Rows from block 2, named by matrix and row number. Rows with one number belong to one attention dimension. Each number is 128 + 24 x the weight over its row's rms, rounded and kept within 0 to 255. All counts start at 0. Numbers have three digits each.
# q: attention query, key and value (stacked) (model.blocks.2.attn.qkv.weight, 960x320, the q third), inputs 256-319
# k: attention query, key and value (stacked) (model.blocks.2.attn.qkv.weight, 960x320, the k third), inputs 256-319
q.29:157141115106165150156143128167148107119151163121143087087147125100104156136136174085106112131093091090104148157169096139110083170105115128127151135133100112147132141146098132150114132111170160
q.30:114129136138110130134090136119084119124098112105124116150113188081160142123115155119160134187085080121096106146141110134057118102145155116099174128167168159107142128140158131160151140101141112
q.31:128151136161136137107138167123118156162154140161155126123188095093146149102145129139112067140148133155165134102144131119117097162162110101129122147113129123132161161134118111155147101135144139
q.32:145097127135150109133135124138150127171153147134131123122122160115088117125131121094102158133139136139138126111133095110172148149110087106097129140177117089127154116113145152132191104168136118
q.33:132112088114163164103159080144184134159136125096107133168172172190114137116114126101119111153144152126128148145132106135124115131159120134155132101150130111175081147151101106122132148176124141
q.34:146126134151140112102154112134125157139114125149136122106118126145051164090116122124118076139077125135082104181120109121145170109093087121137164118108093127110112131122121131128140175099153115
q.35:133150092123144105091093139096131095091129131116158104157140141136117105173120132100087104126106143108120122068164143158142159131123136127139144134127122111111151134113105118123112091099077150
q.36:170152122109154170173119148147127113125099117098187091127130119119068157133122062166124125094142117143105128111074142138159082151120133119150096117138103121116146077144124107135106126063138102
q.37:149133118130149132133133131159104153115125123129122151108118118102174166104149145146110129152110151147091118125139142134138086113147163132165117101169143104162179184150164148121105117124111073
q.38:140125121082164163126109137145102158099120124157124150165159156114139134161143129161126144124138143116127125178128168108104099099127173143139100135146119074122128145140124075098132121118113116
q.39:109122064135125131173114133166148140118112141168120131106146136048162135139154172145162133141162119153105112115136171127164105106139112113115153091126121153150126159114109114150158140137177114
q.40:133141174175160138152128093110124140132147127093120137087167136096148156099105178090177149104139100097111116146125132099145147154146121127115109123123145142130104131127123130164123108143143112
q.41:092070134120099147162103088132138123113088136103119129158071144167126125146131083142148131132099137128136146127135129122101106129110135135129093193110133132088165126171104148130165142153136106
q.42:165131117156100114158130141149114119154096132150124170145161104122129126104159119168081141144113140133113088113121143142103108138145163110146136128152161104113117107127128128102048148158157167
q.43:173149138152141153139094117155140148114152112152106111180126119105160119151118106129134125121126108190119110154132123125121163132163133124143091140139161127131124130099149110143159138141142108
q.44:130086052150137120182110062147136156139136105134109174117109193130160131143135117142166168121102129179139145129144128127130124150143160096128137115143125085160135189154115107122068108144150111
q.45:147134139148182126109141116151144093130147119118116126155144126132137090144113148170157114142106116098163110156099140133143091148125141100118108119127157143091112121177128094120134092162150162
q.46:079123142133142076138160159118119112123078112128133118072142131126128139108117110106092132127097094128105111124134114138141113093103118163169106087090152076112128118122150138119162134129104109
q.47:100126146109114150115144091072164080129157122149176142104147124132127143119071100129132129105141116138152122113132131097146121149149128139127176164127121089124098115141118124112084140146125123
q.48:115072139098093136151170119104140105095138104166146156077152148141117133129158125130133160173098110092113118135151099102102122117092182137120098133118130143118121116115122106122118122162131098
q.49:139192137102174090095115139126122123104175120143159118120068136121113164088112149125107117128100140129151124133127142135140118137133149142114087091111161094131146129121062147151115087116115113
q.50:161117138147115124122113091128114122108121149098077151114118135067139114102134130128173108129149126121119104141110168101115131112100104087122127118110106119117104116130100095132054117108111137
q.51:123141132134154144119109108068166123128108102101114135095194169113103079123121153136160156127079113129117161150114131165144163162166124158136136108079119162117115093106098110094147158078121120
q.52:118122149159115095144125083120120161154122136174087113153096143103099127129140157130135115110138156077094140140127093144124122150115157155161135094173102155156158134126106144118142134136136133
q.53:138132125194166157142134162141159130157184131109110144127167125147125130136115161125172089184141089140146114100104172174179137160158152121101100159111133106121098134124142161115136157166139097
q.54:119111109166127107121151138146169099160124056117121157157138095132114145128127158112121148142165163137128189158105114145120153074152146122098154202083110156146153146136146121151148141214154152
q.55:148142154130105139147187146117098117150157127155148142109084123124099138124107118143110108136128137109159158122128107138134111168125166102113108182144109143106154122121148128156130098130119160
q.56:113100120130130159112130106163176117161127151128117131121083082162152151158134122137105109134128130118119176138089140149128127146159110105169141145080145140157136107120147159135159118120139132
q.57:136119121154095148146114129136138126117203134133147090137153077132110143092092165120113117130132079129149155152135090133148131149082088113123112113127097104143136125128128146142127092153157166
q.58:130139143104128125117164128134139122078156121087109138091167126124103135147110100100107149124135111148111164167204158136123098135098135102118167133103108122089127137148132088112160091096124143
q.59:115138133161120147062124146113139103130153135112114118118087135124145136103175122104100087139103151130140173124096116131048100158138173131160120085136093113093122120149131122143083128135134151
q.60:143138113122122165147133162109151164138158144137124142090124162147111099141143124136169139181118201118104102148128134147141156159134151175132105136120128140088165122148129158130101144124071129
q.61:136112130145136133077126147123167113116142068133148094087164142101145164145105175091159182110142131120139152060100141154123148155153144127104106107098109134115135127117118161156132179118103093
q.62:109161107134183138149153145121158139136108093115133119133157094157124138095127114144104138139135175148133136115137126112089161084114120147141172100133164116124084103134164122129098097100135052
q.63:121168130179088138182103138133106118139128103141100132143120129128112105108091130117143124099156122146125131140152122136124139103115119138134169139116127136145146121119149149096145136118157120
q.64:118156135117126106134125080200082125131130147133110140122125112126165156146109127115143113130138086130095149145145124152164078133103121138141128129150157167143131157141152104146132103119139159
q.65:073120142101126110106140153076127122125154161092084127144089113119169131135149116088083105143092149095139133109096140127142144156139109128137162143110120109118105128090104155099139078063141152
q.66:134142136138115110138126107119146147116105122117115110085117166160113163104144143122125091110129140111126123169147078163169117119124106120129077092092077150160124119123144130131119136126115155
q.67:119136129103110109096131152125121130149150121139113096157134112077151105149147127124162129130137092170149142126100110131143162107143147134133093127141140144092150112165109130152080122117110133
q.68:132148151148113126122091122122149111118150121132127119108139138145126124099155081166156162104106164121146150177136135145103156129162182098108102119124114111117075122165140150137117144113138111
q.69:160096149077136118151154124152144122149138120106113078193134135108136138105153144126136132184128110144125132117130158110114133117147156151096118111147120138127176153141105135113184122099146128
q.70:145170167174149114125140138148127143107093198157134130117123094114102141125192128089136117105126090143138088110141170129101135104147123149150160130154130119113125131165132105118078131174117143
q.71:148120146135105104148105111130087113151143103137113136134130128150157111162149120123148138185095151107113161168132110119161111099106114131113180128148140112198121162132122101105149124152108131
q.72:117078132155157144100148135098137135112114139107114115139122132120137154078090093146141127137105152119129192129141159123151114116117107131121116152207161110118095112120136098100136159122132097
q.73:112100113180103127145130152112144113125114147132134154118124120132090147133166162115104125115079137087117099145129170164135125085119166123109127147109087110120102141102143145154140105134139160
q.74:117146166117114126137088176127145119133150167131157137081110113145105120107071125143126129099102136167140164185145136120118148164109167125091111114120115135144136127118167156136135107139137159
q.75:099173132100126135113120083112183138133156133142150147066091114109132131090113165139121120113164115166179138140136112130111150129127135124110169157130084128120143161089129133131101097165106164
q.76:112117094120067137082170118127105115160133145137110160148109137112107138123138137183163120148141128124140118115089160132100105118151115129124155101136132108103141121110110160108133136131135150
q.77:102121162107105131153143154122137110151128101172150159098124126157062140140169117105135116156129116151165139114137144116097121094125168124126099105151136126130147134106129125132094139170126157
q.78:145131130126121113122118119137109128090106130124145146099094161132123098153096106076106116079104135145094127093119126137101128088120148126156119158131135111119112104109169129112082140115095158
q.79:155138120057093136105132107141151131097087137150089127132114137092118139127156150097135153116111068127115168110107108139109138136158125129131114119108143120131133130119177143155118172122131165
q.80:154128129122171111090116131142121168118141110144114109113150087126162156124102174126145090156133121108127151127091117119166129137112149131087122057133163157147118135114105137183131069133151128
q.81:129091126111170152129152143104133110087143148150104146094154097102159142147171127138122158121134172158144119147144140180088152138070145180124095110105111182144096117167138114125133127147102134
q.82:153170125106151111154093108164076138116129086128142111097189164120148109080144138122104114125138119149156142135147126100151167146095149128138126124096136134122112138150104153153141116127123090
q.83:131124127090131160144136120136155118145136128132134104140142115102147119161147137130170127111141131115173143132124180110138106114086118147142122148106108126125122178118129116109170115119137111
q.84:168107131120130114137151107100089150112167118113121165138098135131154129044121132143117153127123128181137197152155190147153115104158165116153143144143137131117106103089147144136109110109100152
q.85:132170163122115160133130148139128115159106152119110100135150079112139124144120133129120163157139100129150149116186143084117135104135146106137135079139121133100115136111166125116110147152138123
q.86:137119140122124133119172114147156119146093130113100131151119133128100127118165101145135103126119107137145180149161118121104094117124177107113092081135116156157134154110103117128069148133138105
q.87:135131146098126150139086143114133122110099146134091106145129138111126161128150156155146152140103142120146132158136144097096127124108138105170157115119134138122109125135110177175090092170111105
q.88:094152084143116120130126087133109113149101110117094104111100091070119126114084145142164161112147112148133123128092155124120109150139124118146129173174147145082143125114134134129138109139096180
q.89:159135132089074150101108126136092130162130120174153128174163115131125083101127062123125126091095116135095098135147120103114115080135142147139156115105136114112144124106172152116120101147075123
q.90:124124113093135128136116147129107097158121145091096135113127096126169131152104128134108134112143115069129098129124134107098109122138119103142109127100153127102137172116100129155137107160162103
q.91:114111121124121107135142132143128123143141115122126099120152147102127161109131142132103108153133101131145147144129131157123139110121119129110133108159167117107192143112137124161156109156170156
q.92:110097130147132158098102114122114121107211122114119118118100098086120104161115142109119168123163137083147108154137137165154180132143086136104094142159152118150120099107121131145099119098119144
q.93:102106113084136150106159108119098149126138105139152132162165106101143129136133155145126099109147118143139155147100164142125147133145154104134135160107137138161110122111155096112096105140132108
q.94:135114136118176126130125108106131123098078090085129100096143101117169139145096148086133108129153146051137124103107106145132099156141121105095147114134119119119149122109118110131154122105111141
q.95:089137143130121131122200117121116169113132186144085108111098143105109127106132137112120102103117096121113133056105135111127186128130122136134161131136126061160120146118137147117116114151147149
q.96:124132152143128139124151160146074136092148140133116141195159135102114109072084119185137138151110112136130133111160144155159110085092130113125131101145130181138159155107126150150129140116096151
q.97:134123109124137079133132119139123130147130133143159097090105225172097112121133082127144081150113103133138136170109171140143152121158129150132122106152142110164141095109105103099083150117176155
q.98:126093114115086109152200102154121124151124128154111115120115092107113130174152108132113079087113149131106101122121124136149147159187166168118140117133125116070107134107114163159145097129149145
q.99:142126180128151148152119130113128084126146118146151129130125097100141128132130160112118171136153143120103156126158149120148136135104123132091144136121098133150186070145166094084140144151118122
q.100:103115153128083111134173131168076144127137133113135104153133104116139161127159133145188179141121126107062144142183123130120126111113132110168123147135129145140143165105109165105102108106089094
q.101:148120146152143101128162114153132122141128131127123116115158126127128126132111159150131091170105158079099142124149103097123129097160100104140123145117152144135133146123090117100104147125111103
q.102:064128136137149157151147125134159114098142156143108100139174148116139117127113138119108099181097148167173137173111124113142114115119134129136120142113133172135094154103142149116150104109107129
q.103:118112172123129129088138147203111152119175101119104138156134123105128102091150144117153159114102124181125095088140122113135156162130145130108115147149156130176118152119122141154144105148124135
q.104:123081140104145144096135118138118103043073149110161126135107120114101123137113120125166074130127126142146151136113121123136159126098174117145080139120141124159119125130135153133104087136147158
q.105:076182145137091101121141082134186091122149119159101116110100128137147122138159132081155107132144157120149107085107136122111114147122150130137105078135119156100108149081130097114136119164158103
q.106:112134132150167099119114120156114090112127100160143120130130131163160088085098092112151105135157119109103094131091110091089081130099160126074126086111135074103104137108086129089097095082151097
q.107:096127124093112125133131171116104125074148087128087125101128104121149145162130111134078194152137130140131111122123142115146124140095118135114124118135134124140120123139108127125119158148155108
q.108:110105130165105143103130116130144095100125091164141129118156109148150101124106119119128130141124081106120098130133147139092129113127132095126102142166077084125087097159106148108129165167155113
q.109:143127106149101152140106125109162128101124146124141164175121136140093116188088094126162147134134124167126131138117137115138140130122110129152128154125129123162157139115173125164141168150133108
q.110:128087123120139137116139123146125140087094106169122110153139138145104138092099116153142106107093141166160156162160150100089144129145143122133126125104104160134111114094151174125150115140114148
q.111:139140155148149114136153112125150123122134110119149155129145169110125158086092109100160151109122148128125120088100138128114113098152085144126119128125157103154128125097113120099121146145199109
q.112:130144085139115098153139084074164169175165117121127113141114121096140146149096098087117103160125111172118118116151100182150112122103169114092145124114143141096122156120119121151202112125088138
q.113:154172123112177083114157156145168092147094138127100101128147095171121123155151149133130115121152146147127121165139091150154111146114142135166172092139108140119137112124152104124090131148154117
q.114:099109125107102145106148134171140145139116160132127112091072110139069131135156135145126120105093085103161101132130125151140074155097154104109111131161129146144101156085164191140143130125140145
q.115:109137138124145130121116184157092130115088161109137106161123123115147092180153137134075173113131120150119108149099116166106156160123102162117194141125156146132132105134167110100095110152122104
q.116:130093119146147095111153160128098114168125128098174096127140120120146082157123127116133084171171109106139172146110140129099112154141124061100141124126090138093122104144104132105118163097130120
q.117:112148109133118146168152144125133147105100143151133128101086104165126180157137155139116097134129153082148135094106164163112123113160177123125105113102121093099121136121111135130120122125144175
q.118:148177152125127108166155121159145170111122148154109098164132140142091103135145134134120126131152118131132110144127102146124138101127082162162142144106169105109095131145064119167131089162124096
q.119:158107178133140142130112166155143124136143095084118146106127132158129146170132096114099111129178130154093110163123070131145117164139108108127144123096129113116126095169168130158130149129094144
q.120:114148129117170088158134127120130138172120143138094113114116140174073102129158151146158172140093140164134118118093124159119154120126092084179119147158154080097162104149094075116160141103161124
q.121:072165129111107130084184107115111138109110147128112126093094118131153117156149135114146097138171158140115101143083124067111155104142088147126112169137138117143125139114108113122144111129113122
q.122:164115116150157097165129141158109148136179102134103108162124151138126113119094161138143152102136085115095131142123146128143141135148137135138143142118106081142131123097171115177100120153125127
q.123:116120151112086129101108161108128120139119137078111125118122135136134103130096115107156133119102182131142163112136122106154124095125181089092135091127106117089160148139108100158114124149118086
q.124:131099153135116133124113111135097139139137115169131164125121107097102133111160132131127115061107080130111132101115116105109142161136148111126127077132155130092133100129132124134100166173132139
q.125:144124126154132155069158142123136109133169122080135145122117149122137160120140131139135124126130120147116147085146110142154146147119163150092142120127142090113159051125097134139152114136094093
q.126:104121119159156127155119123137120111140111067099125167131164131137150088154109157156152140096133136138156168130103167109094175121135134185132128139116144104127116171174135174113105160146152136
k.29:128123107113140099166107136152158167113157105145133107142125129079125096128164157125146082057138115149108075140106113150121124104111112092151075134089142166111153125142121118077157164120193143
k.30:146119131140149124168139123121142125168146120126140145127143130098193126081122107122102150174146133126092091098121112098144161101149136097147104135090100154127164118133147164120134139113173122
k.31:092136115141107116117183159109129167131123112132186080121122160095088120127100133137096074180155113147127105108103159144135127104141100146112143112085116142083143203113112143109148110120126125
k.32:080178126143168101166137147109116120111114098088158087139134070163145099087131107144108118121127092099124136131160129127117126119137160154145116171098143152116102123174126129062139130105142110
k.33:146118114143139126140107107134121099076114156142114135134107101118156119144148177162142183133153132166128112089115134118137113150119148120171160097155121115102142128162124112139111130108102129
k.34:153060114148091116113149175103144138156094133124100125150150144126166139139137094130164144132152147118131159101154130130138093150133141153142119101095111158115163107154120121099133122132135111
k.35:181118125129106152153101097149170148086135163119115129146129118158142111130161136075166159152102101098135137142132150101138142155105159135128118142167169138061197156059154098168137113148148114
k.36:132129128137077108106149178158120122122134115135134132113141114151180119109164153112120098144072130111150118136138142144149129137131136139148132109149146120114134131155135143154113110155085122
k.37:126124101169148105142113141106153124117167074153113110133105150136124084103103137088099121145110125125108150146134151159121126140133122140100147152150125125144140160114135171107141127082121105
k.38:117080152144102074137094125132119155152145133114074083140113148144143115133121147178182105127126135173116140152131131131155150125122118144108121145100166159115129129107084124121096147111139110
k.39:139131126122134133108155096111142107102132114131131150121138133151126160156132109172143123121139111127122135110109131087159108141121152154162141181155166136123157144127141138102100109099131157
k.40:161121103111100130125140138118045132126148162155093144107109109119057106151132159123134129142134108074121137151083141150159081124132139115079104127124152120162119161093118092109147128135154072
k.41:162171139137105090126142152119113175109098101109131123145105129117139155089126052141147117135140132119087095121144162109153157102118142089157082130167141123100133121155140171134067118121168131
k.42:123092130135134164109138125144149072141140154088135097115114173116124120139127135122132105103133161159126142170128150152144145118117097112123089121164128128099118147108154183114106103104143125
k.43:109153146120059102165135121136169133138111130163122118079102086124104104131152116116123160103120129107093101103136158113160135147121110087116147109095132138138127106099107135158133145141159123
k.44:114118139139185152148108160136148100166120068124185144112124122107118136112169108123173135143123101099129130164091134101166129140143189162116092122148103155128142131127122135132150158167108137
k.45:140102110140142165147146107094159133118110176074149145123101131114126159154146108125152087156149078127133106069192107138130135122114157101116133155142152120121102112127098159081109131095101149
k.46:103124133143092098114124103120110137155136108047155135126141119093094147102096108172080165140121129127125111159058115117139155106120103088105081112139139142126127123143072116149173120113113090
k.47:139091138100121111156152134103110130129099151149135108122115145153096131089134148128140118119118168128123083097160118133150173102113140114158154129106148108108142119114104162128134092158139084
k.48:151153117128159147135150131091091112109085114119111095146092143140132131086118114086066122129115144080121144139114160129171100165120158108170114147141160096144082154125151138163163138137168142
k.49:126128136110120123115182113104154134121135099162112094142118107115152099095139138156163138079142134121124159119121132126159125122129134122081139154127142175119137141104119135146100140190143134
k.50:115137141186090068108107124117145129134124127135129125126135187144133137135084140114176135139134102113127126140125147149174141140104156156099160151186138146152187124115103103141169142129138122
k.51:144116110106101136152193150131154129167145156143131106099124133156120144101145113162154174132140092142139147141120127107148141186110130137124125111148131135140143118140144156155162130139139111
k.52:111092127145104126166169083105108142107089103116128155102081134125158162120125115116104148121116094124135116062140118154128131129146136132157134104138124160152156118147128088117130115119119141
k.53:157079167126168131139124132148133122151156176161116148131126169090086145157114129130114132155124136149125109158126112134145121121147133109152155129117150140126125154117159142122150139117099135
k.54:131166143103102157119111120147116147080162172143128129136121142126117142125122106137076145148134154168136118154124084138162114135100138134125132136151143130104105126120108100149109115079118117
k.55:140141148147119147132112066159145104142071128111105162150113114161186116133135121141152171155107110094057166102143128100101111126134152077154156119121128099140127097131134101140135112142151142
k.56:096131164117131115112092126073086098114144081095060153103160142147133165148132123110149095125113109084113129127126130150103098107116134150146136128117173137097109051155094124118128114134152066
k.57:156152146159071148117114093154163100131135110117118139147089146106139127111139129102116128116105150116135163173128129155123156131118135127119133110109114166121145105123110117126145118087142121
k.58:121140141118165107110134103153164141128166119091136182089081119095144102124122125138144151119089169076082116082142050113138102129156122123120077099098111092104104154113114128114131092139167144
k.59:064135133157108147111117118076131118103116107104167103099133126182147090125098119068133142102163119133149131132138124151127119121171141137103168130120167160142108092150099137134117141127144159
k.60:137122125104136126086117142153122124108106120096143157175146100127163147118160176101114071150114088081139087122094154106100133056160145117115097145143134100146133101150131147153090143108139146
k.61:084148120126103179110087150111150107146160118106079115103112140149136130120145134130127095093131115107121133158121122146128103130092123141100145117149165168157114148062119120087186100141153141
k.62:131130076194137101103095150151088094140119116087127135079115137135119116134106147105086106170121091115181150158115100158109114124157140141118143106131100140161059105160130140115149141115110110
k.63:122126108114122135109159129151101138141120166130137116137093097125157066126091149147144162119080140110128106133136133153163138134114151133104105129099188144091112135113148102138095149109170116
k.64:147156166118126168129096126122125113128126152121139068112076130149165109138091148099157141138144150104135142085145146130080179144128122118178087150124108127131187124160127142135119117181116141
k.65:141120156153081109152142110147152142131093091111130148153116125131154126137162133133085165154136141175091117120160129111115113132075112101151127130146131169133120160120135149136104119138147167
k.66:110085154147164125104141124137109123101114147150106159183082122112122161146141108136138071119090134158115124102123119101140132119118103090127184116168133114156155109157115132118131156098126095
k.67:114124139176125153146171175143135097108133142101114122128146120089132138140093109126112089113140135119146136141107154140152132097137123155177166131177105125097120117171143071103149108122115221
k.68:141116155135135140126172176055131128159124120087100128136114096100154147129114153130137105101147172140130162149132135157080137121138185136139125131136120113093142170181166125106080162136122125
k.69:116126151107131087116204111122167141106131191112134134082124121076082146125162090165105124100130111103124148099111133121100136117134131139158106092159104133074153131111068094147097138103118126
k.70:116143135149124121128126202153202125122127126132147095160137120140109136144133159141142165120148102132114129139086145121105165113114122145114162094138143106088095135120168141148085131149095124
k.71:174130090146107143138086089172106101133125113114145099118127166133115145121159125073145121120155113141112114137155098108110157147170138081137114104065139116126121106133114143131146160124109125
k.72:117068108159131114156128118118088105147129119109134131125114120141143112105104155100146115114109162107110163192109162109141098102130100101100105122179128130133105128105134075087100118082087157
k.73:204128103126130133158134103154105101095160107129112135091148145114146127117119127144127123145127109086127110172133116130140096142083148166110106079115112150151079162099116131156123132127102110
k.74:119118100097137124111127149168150147129126166136141157114169158104115074112153100142108119138116131164108094132142120124132155117117161120124102135099136139138136158172118154138145135137143109
k.75:110112155164115106102055152116084139137145094110165155118103111129140103119126104114106119129159120138130068134114105087128126141083074113103167140101127138110148151115117121121105129141123102
k.76:162135118108123104098145083112102094121128138117122121111126168147114115113106139116088127136074169131139127112135137092117142146111109119083129129115127116134174124119129133144150115112173167
k.77:117117128155144183134155136123142142128157140099144120128149126113101100139158142098146107098131102114139141162132125157124105108116118147114138166147149107073111076121133134159121166137121140
k.78:176142100123058126141119111106120133152144120117144141137142120161111115108128126156137137120146153119167125135099135121134131114170130138125119128118088134098131161131142133108128142138123156
k.79:148114104114136118115108170135090171160106120156124135136099129106122118136121119161160161146105100107153133105110150103104116118110107097109135142129134083140104141059125171112135121118148109
k.80:149185145161140129134139126132145176131099128116134105155149111166136124100149138149057133161138107113175140138138105192133134136099137121198095110126118124155131180094163080101140125133147149
k.81:137169118168126119084134152140139163172138151115131137157101102135136103128079140128130068174084109187133127105154117174132133106129109134138108149159116148143119136110137087129115165131141135
k.82:106127152129103151110156116144141150131165180143116106139148161100133128127147088147165150114124107133190121124090142133070129144139147164139124107148158143144115125156144150076171093111127107
k.83:116104139155151136069163113104096087113119141132132110111181105134169082121157160113128112120112195126176117121088154154153136094135131107142108085113145129103140113121105165122154133129124170
k.84:121109107122096101092102164149100110147111127111146104103109162154136115137116079107123152127102118154141173109135145113129139179150133139144134140129144088107177100112138138137158125151125136
k.85:083138105155143106168092140172133122132111112100120115113111125168121098140149167146115169131155116133102094137194102174135124092119091118150122113147158102148151100119154151167149160144114113
k.86:122128160140123129123149101128108117169122126103132140125084102113137141121119102108108150149128119148129135081112096114093110116127115151114130117142110150105149145114126142103075158127133134
k.87:141141165114145119106148170089136139116132125134134121167126141142159124135139138110129175154112144114112113120089120111139138138065162114119117106144132101099123090117152145148110122109152152
k.88:125158116148145080105119128134116127125156110094130158081094112105113105126139112132126117168137122129117036092135131117128149152079097162125160150127159095095120149150130115146148116142109143
k.89:157097086132111107146175143141120117096160128114110134087150106082111100144181139097149097098118124150112100116118154146139100098173139142138119100140137120083083114145090097121124112107115127
k.90:147121123167123164129124112144166139109140123116137128160136116155136131142159141135149116118159140137145100110197104115121124121122122119142099124083122102198137131140127105150122161119130136
k.91:136119142099147121128138121141125134118144133120116153123098144063157124088129137132138119171127132117120156094129119150149106136126128086112133117135140133111154099136126124153150145130102155
k.92:084156148141148137150148081130134096140168090099118135181107087115117151129136175146152151143124113127144157144122169123130127101126089157126110117142118112163092123140095119142088093179171141
k.93:132152126077123099087163162146139115129127124121122123089144149133126127102098132122133112191127134124132113105149073153137132111130126111086123107133145107138137127143144082153168117111167132
k.94:106136107099165096110146166155118162124129129156109080137150154138171135103092167147133144130138136129122142187131134146103148133136124120126107158064106112126135144162110143140132146147098074
k.95:098108115144152124120164100131151130129113189097119152107099108152126123102097168119122143111104118119130132126119095162159126129160122114157133098156132088108163155098140099113174126154114100
k.96:141161117112163173174159105105136127163183149144154150169145152142133116148103103128123144145160146109129178136130128101196109124135120132148134133106141152111180129183124168170138113093167144
k.97:136156162123109112145147108136166137095168139158116106174140132124143120115129134112117117135114112096107160146107169132151119128103143124138130118129112145130121132137184135131136139120085155
k.98:123143135114135157127150138113140141109119142170125153097124108122118116094129121086135121145134116165123131138110128131132136127108126069133166124137060148171087116151121125131123130134110150
k.99:116114102112094105112129158121133155176106121154130103141103097086089150130124108125132127114130128115096093138127097110110107106136123150110164115138120133160092118098142141124148102117110131
k.100:132154174136154135187129166151110143118150137100169087132094138130141077100112094122093100077112166155132189112134106122144121110165162125124108124101174142142139118157149162124122130136155100
k.101:116139164098119121158125163119155105117121142155148121154147169136130166092132081117103121170157141151094102117103132126153175109117165111122134121098122127124107101147141167152148143135096071
k.102:126119140139109155172138140149106119129130144150147142132103124129148145128096109117087138141108121143143103126155106111093096141114133129139149109136108183110146101127109085091122129127135122
k.103:125127145096134176076144115126122083078131121117122125124064179134109115161124142144137114127109118167158163137131082101152151117142141143142123092114137147127107109121115099089110161092180162
k.104:127138133123108092178095121095101137120121115100135187166141070116121139124131101102139152121117109119125083122093116124089092127112146120078155079144094113130116080125134132139113147145160118
k.105:141120098089088152106136133151113164093133112088126124130070088107086133129144159111103128140139086108152099110132113141116118137129122083103139127141127148141133108155068124076118118145135117
k.106:128116074146109137123059113102111103119134153073110162067144087142085122134121153117097121116143107141138121086123137100128149109107138119181082113160071103134105138134095123113179128139136107
k.107:145172121151137155157137094107124144135118088108125143093142094123158132146135130136143117143109141091110108119112088115146151144141163086148122129145156165167110096070088144130135091096121101
k.108:157151132107098108114171099092104099113116156118158162111094145135153148098136119128150133135127143111067195132105074112140140145112138098137134139172135159163112146106082079136104105163160102
k.109:137135129098115084144121169148141080133129112145120119109119115126091116115162115125109117148138132117158098106132137125074147133186135132150158115116180134118117124150102146071054161111128122
k.110:115094142134116162123154137137113165142119138098148137155117091132111145127114161145138136128100125142128135113119107112137128139138135121118137095134091105138128140149139106081126159164115149
k.111:129162135124137111165111101123130142175061101131131112125113124114117120107162140101096118083134145122122113119134171139107144113161151126083171153167165172116127114093142159090068141133124129
k.112:122147164094158083132133160120128123109122181109139120127094171132115120092116130105116100096162204163172129138124145122130154143133132067155124141102126110109141135126124089118092127087151158
k.113:112176102160144125120148118115104150111125115118128133131131110141108156134123119108145165105118112120092117127084142129081106135117127112134144133154138117109133152148140139175111108136083109
k.114:121112149116112185099126111162105137128123144165098178152112121111148136122153103168104161110119172144127119106146073073144089130122096131100117121121118132106183166132142128141104137135078116
k.115:111150182131132144122187130143128124143098133167131108147153109098135119126165165143165137116129136181165120156139155120151136121153092114073105138156174101123123152130134110130100155122128149
k.116:126138100123193167151114114143151166104102107149140131113119140127141088132118139126146094145157116152131173119141151132136149114096135161101183124114161131154126115144136078153137089145145145
k.117:085139121148136102105100112096097119128119133049107180087139108135080168118134172146103103173142125116117114102105136141113088162104118139118128133121115100135080091150103131108107101110126125
k.118:123126154154110107160122185154118156102154160109114102113141163140090109115136131161106099145139154140133151108150165149149135136129173133161120135092086108149132127115159163133115123117119153
k.119:158111128101123075093123140172157120091120149088117098140129118106162148133120109170146143089131112166118115123143134149121135083143120106147144137142108175122136137145131175123067155129117154
k.120:113092152117113129129076147150126125112165077091119107144138110097140179143127106153144115138135114121132133166131112148138152117115160096105140135127129109142102135128126171183148138146107093
k.121:147116138137135168130154118158117147102111118112153156101152134153159123157119124084115081133110162127161109125111155124099098150148156124099101065154125123141095085105104130151092120131148076
k.122:134114102132121137133136088137133124134102102119155114121135074084188137104138154094133148139089099132115131094097136113164133176100105117144090132166123089129148089146132120146086085148083135
k.123:118149107161138097123101166140118102122125082105157078116144077126133083096158134097145133133119095093109134118105089128138140148137107153153152128119127079099147124110116126107115114096159146
k.124:130124152091138112145140187140153105131172154098097103150156099122116149124181135141123148104094133147136094163112098153149161152113095101128130112114132141093135138109126075125099155106124135
k.125:113108135107131092161112175190217115134176112142107101099136133161182096137135126117109110104136127177188093139170064109157123149123124116086103130134149129082124155102174118138131122084145113
k.126:123091173092193124121144143132067104124132109140141086116133139151141143122188127125152089133122159155119139109179142155141093109128156123122141121118133130151133144100111116167119152129165129